python train.py --model="masked image model" --dataset="regions of photos with short descriptions (Visual Genome)" --crop_scale_min=1 --horizontal_flip=true --method="simmim" --kernel_size=3 --momentum=0.95 --cautious_weight_decay=true
Rows from block 8, named by matrix and row number. Rows with one number belong to one channel. Each number is 128 + 24 x the weight over its row's rms, rounded and kept within 0 to 255. All counts start at 0. Numbers have three digits each. After the name is the row's rms in percent of the matrix's.
# r30: branch 2 reduce pointwise conv (model.blocks.8.r3.0.weight, 96x384x1x1), inputs 128-255
# b30: branch 2 3x3 conv (model.blocks.8.b3.0.weight, 144x96x3x3, transposed), outputs 12-23, a 3x3 kernel for each
r30.12 102:170163116158132204137106144136100121136166173163117131192130120153106129135140126117128089093138123211120152130116096148124156122120123132120118131100139137101103172121091153176111168175111137155084103108109146127130129129141163121164150129143151141144109143117128128130126136162125175136136122144120165135147152117126129111108150160141134154091086113130114077119124190192150086159134
r30.13 095:108045094071153107108139069183154128127138145123115141151202136127114151152168117138130159118121134151131131137080107139117120129107139144126102182152135130164136122123164119125102107135113120097121166141111116151121117144147139185151079166142112127160152139122102110082164112168131132160165133121098131116140143106130128123139119149136139122106137131146119094133122142150123127184096
r30.14 101:154123152109092158132098095115175098112116124105089091133130108129151125111129131099148076141069107163135123139115111131211120125109117127110137129064098101101128084115091078152116128157103088165119127135143124132059185098101119110163128088172105154144121151118178117146119098096130128090113158082126088144178151146126157099130128131116096138136105137133117126118130095115145106108173
r30.15 099:084131140102095121129153178122087114130135127116138126104130081145114137155153136140140128118145149128112148124094117117163143113141132160151101128105155130152101163145079072141150064127159121134120091104154159123131156145130112104142124093171137150095098160142114145130100131184132113150133135132104144128132134141080131120157092120150144143150145130153103132136176168131128123143169
r30.16 103:096159133135125110128145164181132138136114109100126144082070168122118126117103140094159143135107135055188131128143134146128130090117189178149094127128107118142121181162119092174099131130122108162117155145107155112143154153130103146146138135129164192158103154076114056101129130136137101131132073156123132149155135108094122173120150157117128071112112135104087107142140106155128134154111
r30.17 097:131107072101089113080110169107144123123141093131109125134131087115116117146162123114136096155135126125157158121124132083145143124113114092185155087118091117115117108116118138066103186162180122117143135128121122106139096117131103136144126119107117101161137139155110143149106142135117114118157123125092125176140146140133148082109128162106096150096106135117106151116108124111136140093105
r30.18 101:114147131224114151117107163113122124148127085128103105140132124119113124095134111115113126107122125053104091141103114104110126100155182155162116145068115138132170134122121102110143150102101084140144102115178119110093115118139152131094099124158151119095111104120103168109191120131116123102086074140105209099127136178096135101129132162087107173120134132149109119168143100111129118131121
r30.19 096:110140155135167111088131108139113127125137119118142121147118135107139114097110122120059137119137133124128122121140126099121138140121190150195157102136141075130118093140130084127109111130089083149122123112114111116143100117140171121111155176130088143088113124138116188163102131125162111153113081139131114148108123137131151134176132128156120130098115113157104078136092119157172113087088
r30.20 098:102140139094116113101137157169106127148108148146153115120160126138152154114145160150107082097127155124103123112082147166090130116137121111141154083118127129121110102116146160182122121183130123131084143143100114137125150131108134113160138101137173144167106124161222093134114123142126160147129118110125126117099120094143133167105148093104153107117133132174086160148154107145176124166122
r30.21 101:125109137114108138125132117120120139132141128134111166127112096128098151112102116155119136159173066112128107111116103150125148093087113095165136162109146165132135113102167083120131123127092114104112145167171127130133142128124160131127149130127158109171147102081140132155112124117115140101083078100145099148187160134072136124120115156176164150141095129126133097116104085134134138153137
r30.22 108:135114096158130121131159128128101107159160102210127139148064140159121071098127105119165105125176140164148173122156121112157132158083117165113116146120131154146121128173162128121130128091084149134100173119132158149156093151132148114087099157118130135117141122112151139083131109140147108156125117138137116141152170078155136089117132120082118113120097141132133109102162139136103152100142
r30.23 089:134120124136164152110154131131083151127143118110151111142115092094140122152174153112121131103153122121113147080172128127132153096102124166150134137141133092110133085093108130098114102125136143105131104165097117094098103159125106114131105135112150091140142114137102101155138174141131120158120093111119096124150163077227123127129131128118115148094192141137182047092143131128150120158134
r30.24 095:109128164177123117133064127104136146143130188159139088159132125144123152111118117130129148114140129141120126114131102120099146092137118099153140102121152150167148156091175150129125097158097133123122105105099144111109148123116140143133115148127088133163138056113095129115113106153144143142087126121117138086160123119140101169177155081134135108097124096123119145199111116120131157098146
r30.25 097:148115134175113177127150105114135133093098155094132110093135180107095125135100088116124132142141140106163125149140138140153140110130142105091133139142101152116151142119160103143167103139218102135112151152165122114092127155147099145152133129122101139147111127141113147109058104147115134121098122140132164133149099143125129116126111178128091080124123124129125161147130164097159122120104
r30.26 095:127149128167134169151124180148114161113114145166087144165089107174141100145129111118111142135143112148139114117153107122109113059146129120119113125157145159158163158103146110120141095104118056123123115109113178081152131126118163138141112142109154085120132163140115165145143141152118139120161137098115155165166142148147118123074117103104109109115132117139128079135131169133100130143153
r30.27 095:108142144126122095152159156139104147144146201139138147177147123117125110170146121129165143139126144117149144136084134151141148149116167187105135135134155134132127138174149146132129152120118120152109096116096119158142116136159125130117120107095181122137137119129093172147106125139114151139113074117127134153166158073147126120146135136099098155115123115148092132142113133119103102062108
r30.28 101:164181163116103129159203136154126081112119160107106106142097147119108092157135107121135122107106113129115136154178117117092124121142160122145153146129109125125151185147099097132108119091216156121132144180137100133112137155167085144134109144137112135130080096060125134097148148129102172089132109111127126119091105122119124163133126125142139163116121137096144152120142134141126176150121
r30.29 097:133123083139101094136167108137148090165134163142101117125127120153151116117181120138168136100115134127174117142118121135132166101098138149118110183090146172138143132132103113138139108104062120124130179179175137163143127106142109114114141113109118094127171153128110099150102132121132115096121105072128087120178133166142137152112125132138126144141180112114095157087132173142160156127124
r30.30 093:173135138119118106121130133139151121145162115148153139201118103155164134132121099109170126126157157046122174145156120139135115129126127117095115142128105125140099095132128135082145161121133130083151160093128164171116157100109097141106148060139173143168157096134139069119080097140135128146130094129122132167133110160163173109144142138149131119117118123127123136144137134171121145168106
r30.31 097:136103134119110115174149140112153111126119160145131154121126113148148128089125117144207134143134103106215124158142137144084171073157096167100160147094160159121137127155128147123139155130141111097127146121129095126116106151115148096196140102077154128129156136133137156103175086121071114115112128097109120151129120134086176109202122137115130176114123091098156156139169152155151083135166
r30.32 102:147126088141133130103109099131108129130155157165139121124134133104113133160105134136129113111165126165104158096162131143125145123156120187137107136155169114086110122092116148119136107094142098141153074151141155092119100121114131103102103128127141130122154131122066164109096113136133130150126118100165110112118116086176109166098113163185107088111116096138129136121117144148127125148115
r30.33 105:130149102141126140127125086146129124179089126195142078139117187106110096150073138158108127116115149082150110123148094114092124071125154179126149190088131105127124099144144145125123131136129107149158186156095162146167170104139114129151127147133086096118110087155134118147102128140116102167086113158119121138105107176118088085163115120078121158096107118115126126124139133161157128109159
r30.34 100:176155085150158167099152087105135151155090194126154126125138102146116174104134131114117108148163104136132107147118124132114141121112110105132145148152132173133142076149134110132168122147163160078152136151119135126167148141134142083139155143098114098120155112150107156117133105157153164118133080127109050160153111145126134118122173134181072168156123132124132118121146120148121169133149
r30.35 104:134153143100185111145158155136117120112126157154149106127150114105147108100113118155185141112147084163158148182157151112092162106180126159099143150184132121142178105087142139124167140133156109150113189142103140140130127178099109114205097103060102125104144119147082129082096142127150136163135093130124200135146098103129121117175102123104107148155120146123155126099144160136130106116084
r30.36 099:107059111117105114159148149115138090109135094109103120129088137101107113136148112119138122096099136136112148118147140124140127069163140121049127132133104131122091144117120089082141097120160072115147118133136110142108107168127170121130143092112149107159120125154101120134104087149113135100152170102125118098138130115078119103183121151143174082097147104129095126112155130108107114179175
r30.37 098:132115139165165165128113158153111107174130118085142148171143138114103120124114183151144133139115132110144152107164166132119093100123149122176121137099116144138159122148114108097142115133093140107142167088137166095163143140158128179140119175118109169145077115115124197159106130104135108157107105135157160106138121146096114113122143169112141093158111149099091098127135126090121120114123
r30.38 098:160095119134157143155186157143142113142111144134113103162094120130154121147107138125128120136123101125197140132163160091110112133195129139142117121173144092113143138123164143113144169198128119148110145081146099132143122128159150134146161153158163147144127160143109188126150124084115137156133144164143128120077161135098116125138119140113143131120134154107139151102090171151108149109133
r30.39 098:126145143137160157117113125134110097089138157113157109086202125122144114111123123129148147117126200184085141088180126115102156128162129164099122096127103128123127112101156141123158167127106166122163144079103119158110166124178108128167100139132133137156154132144114168126111122151141119168125164107172178149155129102134128141137153106144140146161119107089117100145134126159158163117114
r30.40 106:094126129171114143124104104154146120105113098093128096132120119120152102132099110140126090113072122155098128130107130119135123196071168093107080143106104170140098169178115135126179158163144126114170111103115139129139151087111107124104139130128146135150118152107117093134149123131094111121105107129118167128133156231106134130098131190125161102136139119156088111130151145110115142158122
r30.41 102:104135121100179180110099131161120136134112180129110156101194132144123102152180124133129096145127148129131172113143117169119146148138156109129111099175155127135188121128169159161141109152095127142147131107119140095129070119168138100141180126137131141113171114140094117104082152141117195147113125082156133170129145115158131092115102094145122135140076125095098134136113108211142156104089
r30.42 102:129130147138139140133096110102156166160116158134124135124137167159116135103120130150085153139111124147114121143130088124151097148101136149117116132146126138148144170127098166134149152140117193163131143134140166144156144085164119182108164144124157129130145124098104130152178131085122133104109109126177124115219145175099120163156103156201102135122097127086100139136118135118134155133112
r30.43 105:162162104124129062113112164144121143134129158142105125123204093139140121135177123085125135133121121119115107097122089155105162098131099125146187134087129116116136125083173149197081085142157093126103171132116090108090123085146099099152149100087095139120145132153167133122105130181110135092150108132151112166150119078136129109123099138139171109133095107133148110150093185123156163119122
r30.44 090:129081178106135081104065166129121149105100117127111119120143129110113134107141108143132160164144089174208135138128110190126112138122153103113104130093139120089114076142103136093090126143106119147137119140116143097111072158149109098174131098101138142159133122163093154134116118138087120119132148127158108153114147159170115092116136145132108145141079153154147135091151138139128154062139
r30.45 101:113146072133162105113111138183130128106139061122151119142078082162122143103127116152122161129138105130138131140140118108110141117168122155130127141077169142129115128161114117100146118143098185140132117145156126153175139134127106138117118135112135106138135154125156158127114140118124097134095128139146116105134153100140177133117111114146167119155137114148089134109122096116144144105133
r30.46 100:127170142123109173133146167159138117152119169141115146147148109153099139121129125150203099156108120161195150144113149141151137087120139122123114134096137113157142135136162123091091130164144117171127172137134146107138095164186104166224129117072126133119117142162140164126135111165129097105138128160137125109152124130152124112141124217127090142130107099148139144149138168186120163108081
r30.47 101:099115166145162107128083145124129145120111112138100120132109108092102107105151127066096106112136114190105125116128161130156115104119151122202120133127150116120111117114123133086131102120191130138192119090151110117121123119116117112127113101199127115111154151095148145122049107082121142145092066125149128161100129133179142120108104150148131113123140087089102104167122118144137128142090
r30.48 100:133153158160185126096101164145123144153123130147108119126122109112138122098147112149097127121151091164136134133154140126126135118114134140167177118129150090133122115132094164198093163127114153173120154157143129146159139086193139137126118145115180110174157119170162157118101102083140089141136138113120171135163131115099121117120130125171125155129156146099124141104157118164138114153129
r30.49 093:105155124134143185128146102101156119153171104093161137109104210108143131107112182137132115116113141142168114142121129151105084130071109157113167151134127099146172181102116098130113207160195084143101125109132120125109096171139145145164128111086082152106141146126070147097096152110106172162091134128178197169133125129136118113130155144114183127103149098102090113097137161146118123147136
r30.50 107:089112154179148072111131128140114129107094104131121131109135106149107099106157121125132140131129088088119127105154146128108118100104157131207112119128146137122116148126141140153065134123069171153125123121122113128173091098075103102154134152165125146128123168115116159106171141121129146122159134099115115118174137174152118199101159175106149136178112159154118133112163104088110097119157
r30.51 103:115112110109092163137132111108159167102085144115123119125122118094135104133111089070133093096134123122058109124137124116157143119105107112093114128137110077138095112166131139149120122140174115135153206169088109098103170115110170148172150129138146108156125104089148086163149107144125139159074122165148131132121075125174103113118122163128107114153143118131114145105123144134121083119132
r30.52 100:148115130116117121100162159167142129158122035111123136163125140156098152153099117115135112160167122140135097139146125107096134113131136164108116097119132143096152149159112099131160111075123116135142133151082084101157107156095146133175134125115112137131126160131106096139115095131110123112142109135106143128129144116145119149157103129141154086138126108141118131145146168087106169123112
r30.53 105:090120139107123066123096162150132127107122084146133143156107101115133121163112116118126108097118095176155144117130114157174150140127138116161169137086175122127119106119111171096112097124144144132138160136144098129149113168154173099187148128121150106188132114129063146153106125102119172110107174097163076124096139089098151127193133053161126113096147127141100118135123155132104066165155
r30.54 102:136129100121113134142132134120127148113067164112078151183078146115126106171145134115188128130171126092142098135097110154141097058104151133142120134123141134142147150120085129156121165108194114159118117145140141141139099145119046102158120143119137095171140137118105082127124129135105168106125071108140128141101144132118126131133115125137144116081063163115066142150152170148125144134115
r30.55 106:133129130121171147140095113113119096110136136105139111139147134110120125101112122137083151095128134108105161132160112143158181077123085126096138084176118114123154117133139183111143101153146085143126158111130136120124134106097077088096117176125082129135153101105103123130113142163157105124129153094184162152130117148105108153151076051103125131109192106132127150114160123124102122196138
r30.56 105:135158124181077160159120157140150142153147112117163152119148103055162105141121148112097144141183136119136118143145107093126141098106144149130114164128121150161130136128148103127114111106140098165137124127152148124128082110134112162087120135125107103108129150151128185135125136194067144122134115144105130083132157146058084131096109112091081133144125123142116138168155109096113094078148
r30.57 098:114160138156102119108130129132110115102106091144128179126133136129124124115112110112150139125132159131146131131136096168070138149139169147089119108126103161121115104133154089104197137136134090174157123121147115127125162136122072096164147102141159093151131143096105114121135133156157116129162130122111122152130119119110127124173117127125098134127135113119077152099170157131126101112136
r30.58 097:126127160185149136136124085128121164131153131090086151176140130086169156170137193118154156140095102169156175148105104164072139117088146093126115134091134111111097173079096151083136123111084155130123190140118092115131167119146149137134124149144140162117112133109151125125101150121141105125106121114129107117155125130116079164081102150123138107137136123107106181139132105126137144101116
r30.59 103:116101096130123117113210134166134140087119147131096167162094077164084132105106119159171082161115124083123120123140096113092157141169140124106161119152104143124119097075133106124120140107092112108134091122131142145148123149139205129180163162130133101147126149134114202140150082111107169114128135125124090190115120112127116142165132096116114135122145106137105153101126113107107132105128
r30.60 100:131141118166123077138139145171124143154135112154114111118128145140142087110124121113170116128155152073134154131110187141180113107093147141108123150114090119126128075109142125097154121124095176158145110132105125111153076130185092133169123123147119135138156118130145156136122120127144097148138119130158125165126146127195176117124131108158129117110128129108148121098119153148165177129171
r30.61 105:122099135154124131143135124151106144108118138134121170124104137111117120126129130091149180164149143129140149132109112162168138094118116126091115154082133127111167140145147161142107139163134077150118169107113144113166099141120132100164131114137155118166126150140108186153117134173098133115106123160116143160102121141088114133163169124174113174089096115121110109132153140176116095087143
r30.62 103:152190156086125129116144110165099134120116115135114149131144132135118124107094146131120141103123114125121152098124135111115158195116177092148147130166151122113134130127089133150146141160144188115126151114117167107137127122120148159133130155104147167110117132093145171100172115118184165103134137134121114151113163062095121109111127168153125149136130107095109145142126082195134094119140
r30.63 103:141090093103133171132157133142133129126166103175143099129152090137140118148108117121141122122114128130117142154125099135178142155100159145149122150139145160140134100092126137102126143122164161101147103160092124146140123134162114149109100118151163109119158135131102160175129114114131096150165112087106118142113173177126168090139140185117103142112150120166135133157150157114140157165103
r30.64 102:142136118117127162147146113159101102108117099166113108137140087164126156122120128127102131135127121149105138114160123118121115112151127130135123098125090114105065089113087114105140107123115180125140116126105112103146123093119153099162107134104163137105151172143136112095154107098151123091123201121117088111114130100088126138112143093091127105107080118097093120097130116147162140081120
r30.65 103:083072148122176160125146131124084112108132174143151137161118110182148124162116142148077166126100099118153132122164111112090115136134150097137139176145168152141147132118122150134118124154091142126156134152125128128126104169130114130116108177121145123086127136092146172132123146134173116143161114137161130135155119132167122138121136107155136185074139099130121117127100151175133187129102
r30.66 097:143120154180147134138083122133083096138106121141150167128123173198139142135137138167116106127131118107140104130115185128090154125140106135130142127144114112167130129123097087101154133170070129113133117079162106106136099128111137122067148134138122143137139067135133146161127153142133128101112137090144160123120133137137121144102147158117133093124142123121086122168114102189140174100130
r30.67 098:168104096173175159152093125137114149150150092120123147113118123112153136157089140163127169146178110110152135104228128087130153140166138098087130106133144104083158130144152181151094096129102080177116175094165178092141152130128101132097179205126158142132162110179140171154135133134149127154099126128134148155124127142104116149099112188116128115149149132113137141143151131110132140192142
b30.12 107:119115148164075105164099138143128125153164167140157164110159185124127136155109099097152106100138151151146127133089121097103136129146170115122120109134171117154165088122122109133094168156161109117130084132118091126121143131142105143152109147119126120085097122167083116132133118172171151162147143110152124145146108118140105102
b30.13 097:131143109136095076113142149154098140099148129109092088156129153155188121149171121123105139122117113151118155137162102119098160125155150112135194122115154115131149158135124136165107096117090151091135123088153142114132118135134157154095126098124146101123138098096140153158139091130128076122143106149118153117136126149095161116
b30.14 098:142119110150153090145142090118142137077152178140120135121130110188190117113118127128117104156119119104133176158151135124112091087094127176143126215139111102071098132150147102116123137099102141125116135097092174104125128105148122124114134129098096114134159133097110133134097095111120112163126114119051094153111082158120135102
b30.15 097:135127129112155153143172115105123129111168130138122087090149153102128123136100135165171076114096102113117144104149123103106108104151122172150120153141134120131143149143111163118162121167102132120149124154139116142107153118154122116195146129170166152137108115116119112119159138145093184133118160203106114113108137112107151138
b30.16 114:105135140102158132130120138157175187145143103126118102125139146150098118116144124104137127113155147121136107099109095139154146128151113108110131170153174119164088080109120128122100159091126139161095138105141099104130128098192159120165148107127166140127120127089124113113116105143139111170150125143104186106128111148094140138
b30.17 104:159137123096182172123117132157104124125146111122130108098123145093084117136130137113114134126088071146131155114111117123148103136111099111152094121151101092109090143119115193111133127135113122141095103128129114101126123111195095125142131149160143123111069081105171136094144101166155126099136140082147115142101113135076131161
b30.18 102:123117092137104110137129110119100124128114112117111114097155177144165161101161131129084105090112105145097138114091062153142139114178139144117143101117139139136120102181116097138110138095125161120141123140160125098141150127132161174105115145093087085139111056134120104141138164136151133094103123129137146090118123134122121078
b30.19 096:130129127136082091129148139115116127076125105090141145108146139109152134135087141136100128135074116145165140099103106113176131122135123123137118122122114123149121126143081143111089154144093093067143106134119158132119127107124152118146170137139107098118087113122135121107150164118097151131127158134153098088085121101127133172
b30.20 087:132105132145109098126109170105113149123138158147151126145162094141176124118129092137100119138081114109151157064121126133095135110127129137170096129173141116125124133148119137130181116115136166169134124152158108163101118120111159130086108124147108150140121159128100115138138152098088123098113131125134126127112088091144117090
b30.21 093:107142131126114129125107104093142149116175146111130099112146131158153148150140133146174119096067108109126178101125129172080109134162162113134105179208158116178153116150104124111145089108172115114113079130126135122108162153139098152151122159130141118113132097124122127109094110139127104153121111144135136096142099108128142094
b30.22 102:153158117126135122123161143128143115095134126122099096124117109153123097137101106127154146144155137118086104136160154143140113127132102096115153105075129138127141120105116127180116108117103113160115109131154135122147144134141183149157123071155096133117119127113128101111127127144112154154088086135161143095193146126114154113
b30.23 083:121097106126101072109130092085070125110099112127145162140147162191173118128111117122093126160128107138161191132147113122106161139141145101147122136119150115131148098124147114111125123075150112103110104145127177140142147112174142147118136133160102158161121140101115125136097111114147099148148105090124149125118107100157147126
b30.24 093:129084119134144125139117140143116120123146149144095105124112109102107113141138134169127076159087113133111123122126107120133113111093088148164156121097161119148163187119116142124146103162127095115160128131157146123148139129128092100163155149165154120150109126151131104172146114126087156145108092139139076104119118113104127180
b30.25 098:072141118128151148126141114100145113149130158119114094108111139121123098123129109114166071081098084122162133106129112121099120132133107102092106148136111107121099132115155161103149157151102112120127171126136134123148168132127134135129125162142158119140129127132103088149124126136118141143124109103128096093135104126144136139
b30.26 104:135114162091148131114117148167157156133075158115116155083113149102123166102106132146132105128100115134134151117067126121202137108094116128120115131133111140120105141143115143118137149121087103103142101112119093111070129143141072099173157144109092105141130133135160170150095122135133141136135101096171176151104159142113107149
b30.27 097:116138109084155118122154185123150146150134134140147132112121132111128110107097130109116138115154125111143111163128120139112138156132110125105151148168170153201107083125105094122111141123159140123110094116125100150098134152130108115128097081107146146123128125095157125144130133169120124158126119185125116126094096115085095080
b30.28 101:146102104121105102116163114088133162152165136123165092086119110098106097131112150132125083120104060142146072107155093077098121146159147107149109110146129125128130137103086151110130178122154188142129150133125123121138112069090124109132146162112127209157118080114150084072132189128100123135132116111103099112122129122065124155
b30.29 094:129134159129090152156098151122142099136151156136115116159148108064121109139123110138108117156086113144115147139115117131101086159136100128146138138114163107147156113136102070101172187146167117121089163193135127175120112102086128147108073127141094092120140129135097117115165197152130177119121161142102136126140112143154127124
b30.30 085:082120081082102083116113143101106107124144147117113132117148110099167130131135092138103053122120118136133131101127168171079095116102121077155110099135165144141121132122136093103143105134130122144145095182173130161139119117116143138130118099129105151170119173130150187145110130118108120139107114179126090097116101140118095134
b30.31 093:152135113142138118111120179173111097216164121136133119137125099144121106131122119085107122115075127159170148139104148101112117152110121127162135074104150082151110122140114142147162138135130108120108139176114108170157154127115110136122132144149119103133192150135180132162123160131150167120120135131084138150131102114159139139
b30.32 098:137128094099117095136131141097108141139137119116108094110154135125142144135155118153097151104133114085104125134147092162091121127137133081159151159151133117143110114105129128128107107100102122112117132149135103104147130121135172133091154113148120104105145117102118129129128124095107123128106117158090161145106124132096125089
b30.33 099:081106148138124129076111135131124109160099162088125166141160125107115099106116087127151156096132112109119103149107082138163145147122139099130096128119160097117135098145116157109131119076127149155133109134149112118145108102124106160133114131153117160158116109140107104131137126078125123109111105115123120088108140139139149165
b30.34 091:133128115084105121121142112100142086145130146119093158088100101130173116145164137146156073127137100190123122114106143095087127091150148122131142156124159109134112191115102123162171147174116130120139128116111126097112141144128101132161130166150139117178129118133133153122099121126111132119150112103109113158130122126075127181
b30.35 083:129086089164058112155124157147155120182140111129154127122079134129143134096142135071138099077102132134125139131100080074128153123138116125127126100114161082168087114116141075112162067129119130112124116185155119168153130109079147095066111104129135139102175175122149135145098107130121186161129102121121098141095143104135160111
b30.36 107:183169139122166142091128101083097157117117136105116105099100140104143135140120148124102148124067141131124113118118104124118111131099107128107135118108103125070057087113137120166145116121089140118118097122129113123143174129117150077070122097095136101070128114068133089121113092114102110114101062162126157130146140167147163126
b30.37 094:134135132124120139106118131110141142109147141148139155127120178141162146177164134106151161098094137114128091115123110122157108145182101092113149099122121136157136077163144125168120120102131150112135138151106115137096194118107210131118145123118083097139115140177086136147143101119130122115105103149166153107135167095103118148
b30.38 090:144101065137123131123149114130111104187187111131162114136146143172159102154171158157097104137118096138101138105121112142088113128140104119141166135178149125128105105116120066120132104140164151153134107159179142172182165129168136110129115121144143139121134111118126121124068098133124147140137154144107143138108072108134106124
b30.39 086:119119082093098119077144138131126090081140116150093127110074138153109106138174104148119136133169109123123102121135123147097171169088127166167107155142094074143155095106114122145074081118150111099140124096117172128123143144146130115145131102153105142129117142165091150157144115115107070107150122172106126103145104103119122112
b30.40 118:143114153116151133111136157101095153100111098132150145048137164098119110102139132112181116117106105124114098124119094114151121171095068135136110140114090110092112104151180169098120151139117144097132133125119142108127107107148092103152153122121163137131141143133123143114128146120140113101133129132182142099121140131127132109
b30.41 098:111132087102115145136137127158109131127105107128110137162133141102127127116151166096099173147121115148108110157146101132088134119113141112152139131103138105198174103122133090093089138133124149100099112080136169101125097117108130127103149119106099121107114122122119159147111110149113083148139089116113149141111132134112143107
b30.42 102:135148170137113136142119124131148094112143113159119128128106101142082140119165118167144171121139119117124150115148162102137125167142084152149105152139109090094134097163094124103160115135126128152131131130137134132092135115115132162082108132125157096151148076147079162122147165133129147115133148113141110120143127137136127161
b30.43 104:145108097156127128124128110146116153123113113175106096158116115167144112148143164118102142133135118130142129139127135133110175081115171089129117139141105106141135124113108097196119141136111129111148104117130093103128079087130116140121112127094090139099168098126108116145075081141089125120088132125063091144127120112124107161
b30.44 103:179112100104177171119114127145135114122123122116132129122123112119096099133138118159147121092059102146131171135123132122200119112115080104105132140152111117123133159184079167153104128189095148107151125080103124099102160127125128116120149099139133140125088087108132098088113141172109158142158162133146138128098127127086130142
b30.45 122:159121158170101146137138134153135134130118147177113134110127123134128116148118110146154133096080105118132134127118124128211143149120123129112173126125101137173159127172114165145161122100139144126104119075109131123116135091178152110163158110096166145115147112158133129114131085162131151146126144123157155126140138101137100091
b30.46 112:080094118130165159127115106151134134144104112135145131111113150114129139082144128141138150097165143115167140128143115140163152120189132084138070117146117144160117144151148127153130148162132132121152091120142128106124127098135099108114141119117105123090125095081126134100105140143130138186130132129123121145115083126100134139
b30.47 095:111084083161129119130178144127085127091133150116117114104141106092130116122100097131140067125119092095128146088133156079164134071126116126143106121166121052104130135100125121107129084126134089103114107105136152099109134135111140128109125153115127144161154183122127115092116137119115113136139117143104090093167106089169109111
b30.48 106:135113090171135146125131131133133153090137086135126150145124133175150106126156153095133155142135136130117132137123104110137155114148112118137151107111100090142111099142101137176116156105148148125152121123167121122172123126138141115130153108116112115090114094140112099175135115132095096076128104105110169110190204117105119135
b30.49 090:123134133130118126092124109113181125150209150137147131113090117099129111106116152148148120096075090142108121160118131067063105146145086102142093110117199147117149150108120126113139129138126122100122137163109110140158129141110108107157132150152134150110140132138154158140117135180122147159138179122142086121118136128142146155
b30.50 105:121138129143159135144138129122114097104096112133138116155137116077132108122104136100195135124129108107122094125152118137136138135144110142116132109142112091138108117143097147110143103079121125121115151142115162146135149122133147113125119103103136128131100140138104132149155143137157120122098119149177071099160116128166170122
b30.51 104:144092097168131077128142105129128121102126098131138139137142103199177130131130076150143107110153099115103136078107145100109137138166166103117108160137074099077105064102106120152114121124122116118142126110135109121161080142172161166108105127141143136128129150108073125141131114107111127088131098114133119106190158113090114112
b30.52 101:153093123103153167128088134158119143126134176113147095108139113088131097113137113157108132094071115124110161142106124118088130142124131162135084126142110121133146167130116123116104097116132138085149136154105116130121106109151131086160162120123145105125109094152148087127121103127095149133144123108104106147122135157134123112
b30.53 101:141152149097096128086137082118106120173125124127101100102087134115109121143137113113113100116101158122166123113131152090134141140129114100140138116168118094128091144136122126150137148116134122118146140121092147115115154145153158129147139119109093130123129097177117118128144118145148111154120123140136161123092138112124102108
b30.54 124:125135128161151105152170127154143138137109112124128147119149128117146089128152126114139100104151116142110122112143115099175145129123103072093142106131117122158119095154136146203141132121125131101069101079155131117132165124128113152171147124090142140093096092160124131117107133147132140146139140123159174084154129121097112150
b30.55 105:115135124103120157115118151114135112180136119097103133086118087100113140145112088118100127134098087106119102073148130134108089124147151122138152141188141126118107130115111097100097118109166148148117141139131189143103093145093098128134137160134102123148123141121097127114138144127093109129103113133141115140125090134137111114
b30.56 099:142114117160131108128120101133136185126119119133134113134125152121138111142147161099146178100129112129124151150123091106076146122151114091084106122091097097136116097134118129153108111102127098119154091119108082106149122112070181128070092095094131110135101088124144115130097149137121147088090155159128140090143159142143105113
b30.57 092:111092089102116116126117140115123136134118118146129106102113141154118124118150189165181133107107094101120123129179133166143118169112123089146109150183125122148098150113138138127120138126155120107152097077139138121129134105151149133154142159176157171133095122101167108113128158134124127177091125179113151124152139102115120071
b30.58 089:142119149143070134134115143127134119149127135120106137135116097133165118154125113113104124116125134119156146094124095106119092151136104157152126128167174152116138082099091136144118160137097115136124193166108121157089120102114156129062120136154138089131130159175080104108125122129160155138152146113136147124128152131125129135
b30.59 105:116139106093132113093070123134151097150155166131134125127122113148113111093120166137152134073079105114125163141126153145106150119129128147128085113171123116143150180166133157140160128137141129134141127126097081094167139112127090143130144172110140145137082065131115119128123171087112140129177140089129099160109110139117128128
b30.60 088:121097112141105112111131106123089102141154094097150091119125099122152128154121141176133143138119091132107129153147151163143142139114103102127127172123151088139154100124172112114122111128119172116156136135112176113125118133155097131090153117101123168124115146091136128094082114091151129147147093149141148117128107094113117106
b30.61 116:131131107094147125126143101124075110127108125101146147106112094139112155120104130158167133090130116118141146120117113111118110122132118124120088146135098152149150143160130155107114154159109090077104090129072077109069150140131117122116160149123107145119110140114110134108070114135135176140112101096141143112126133126100088155
b30.62 100:095096151107122114146082103125102144100107077126144129130114126190177144078139104127103120158129101153111118121119154131098105152119140159137111126099134095139100122139114114116108112131150123108134109121152127099158090110173121144142113125114100126143134150140120091116130107142139148136114150077096125116128102102135156094
b30.63 090:114130125102090161140119175109125085166167143155151126124136096136155139109141096159095168134081093152110155160137100116135147141118111140115126174149166093133147091149139121110096160166133111138132086120114114107165087108154129142115166143126123144126084098114127145163111119084116137112116112114113129104138095094165129105
b30.64 111:127172158069175173106144131138108140115127151106128144105132127088124118126121165166125190128089117143136149123112152144126113077098105131130140127166091085119097140046085143121146071121111099109130107131130142120126120157124120105168125119131168114122102072107129130116112101096106119104142134098106158164146142143149164124
b30.65 101:136166084133184136105156120108117117164128091146138162130148158112112104152130120161164128176133140126161162117108086156134114153124151131097093133148141118161101131139141114140121147145116073113139124095147124137170110082136114147100166155106131082137144158102128148141133150158127152150123114121146111124131119124148161174
b30.66 098:119099071128157129140148102122100118102137136127137125161133115121111128133134171196158064138109142130118115121132142122104134135113112157098133167118110107086117168147083157103154125157136124123160142132144130112137124155076141095175177165165141124147167141089121087118110121123086117097110145127151103144122137152120112124
b30.67 098:142095119146102145132113115110157104168155129104132085171160117146123139137086083140110131128104121104138126065118151136095118125159113149138160115124131155123116151140111124097135122106172098105146137191133120195160119156123166188166121147128133113128145177131082103145099121144141170113142154134140129132151093146138115152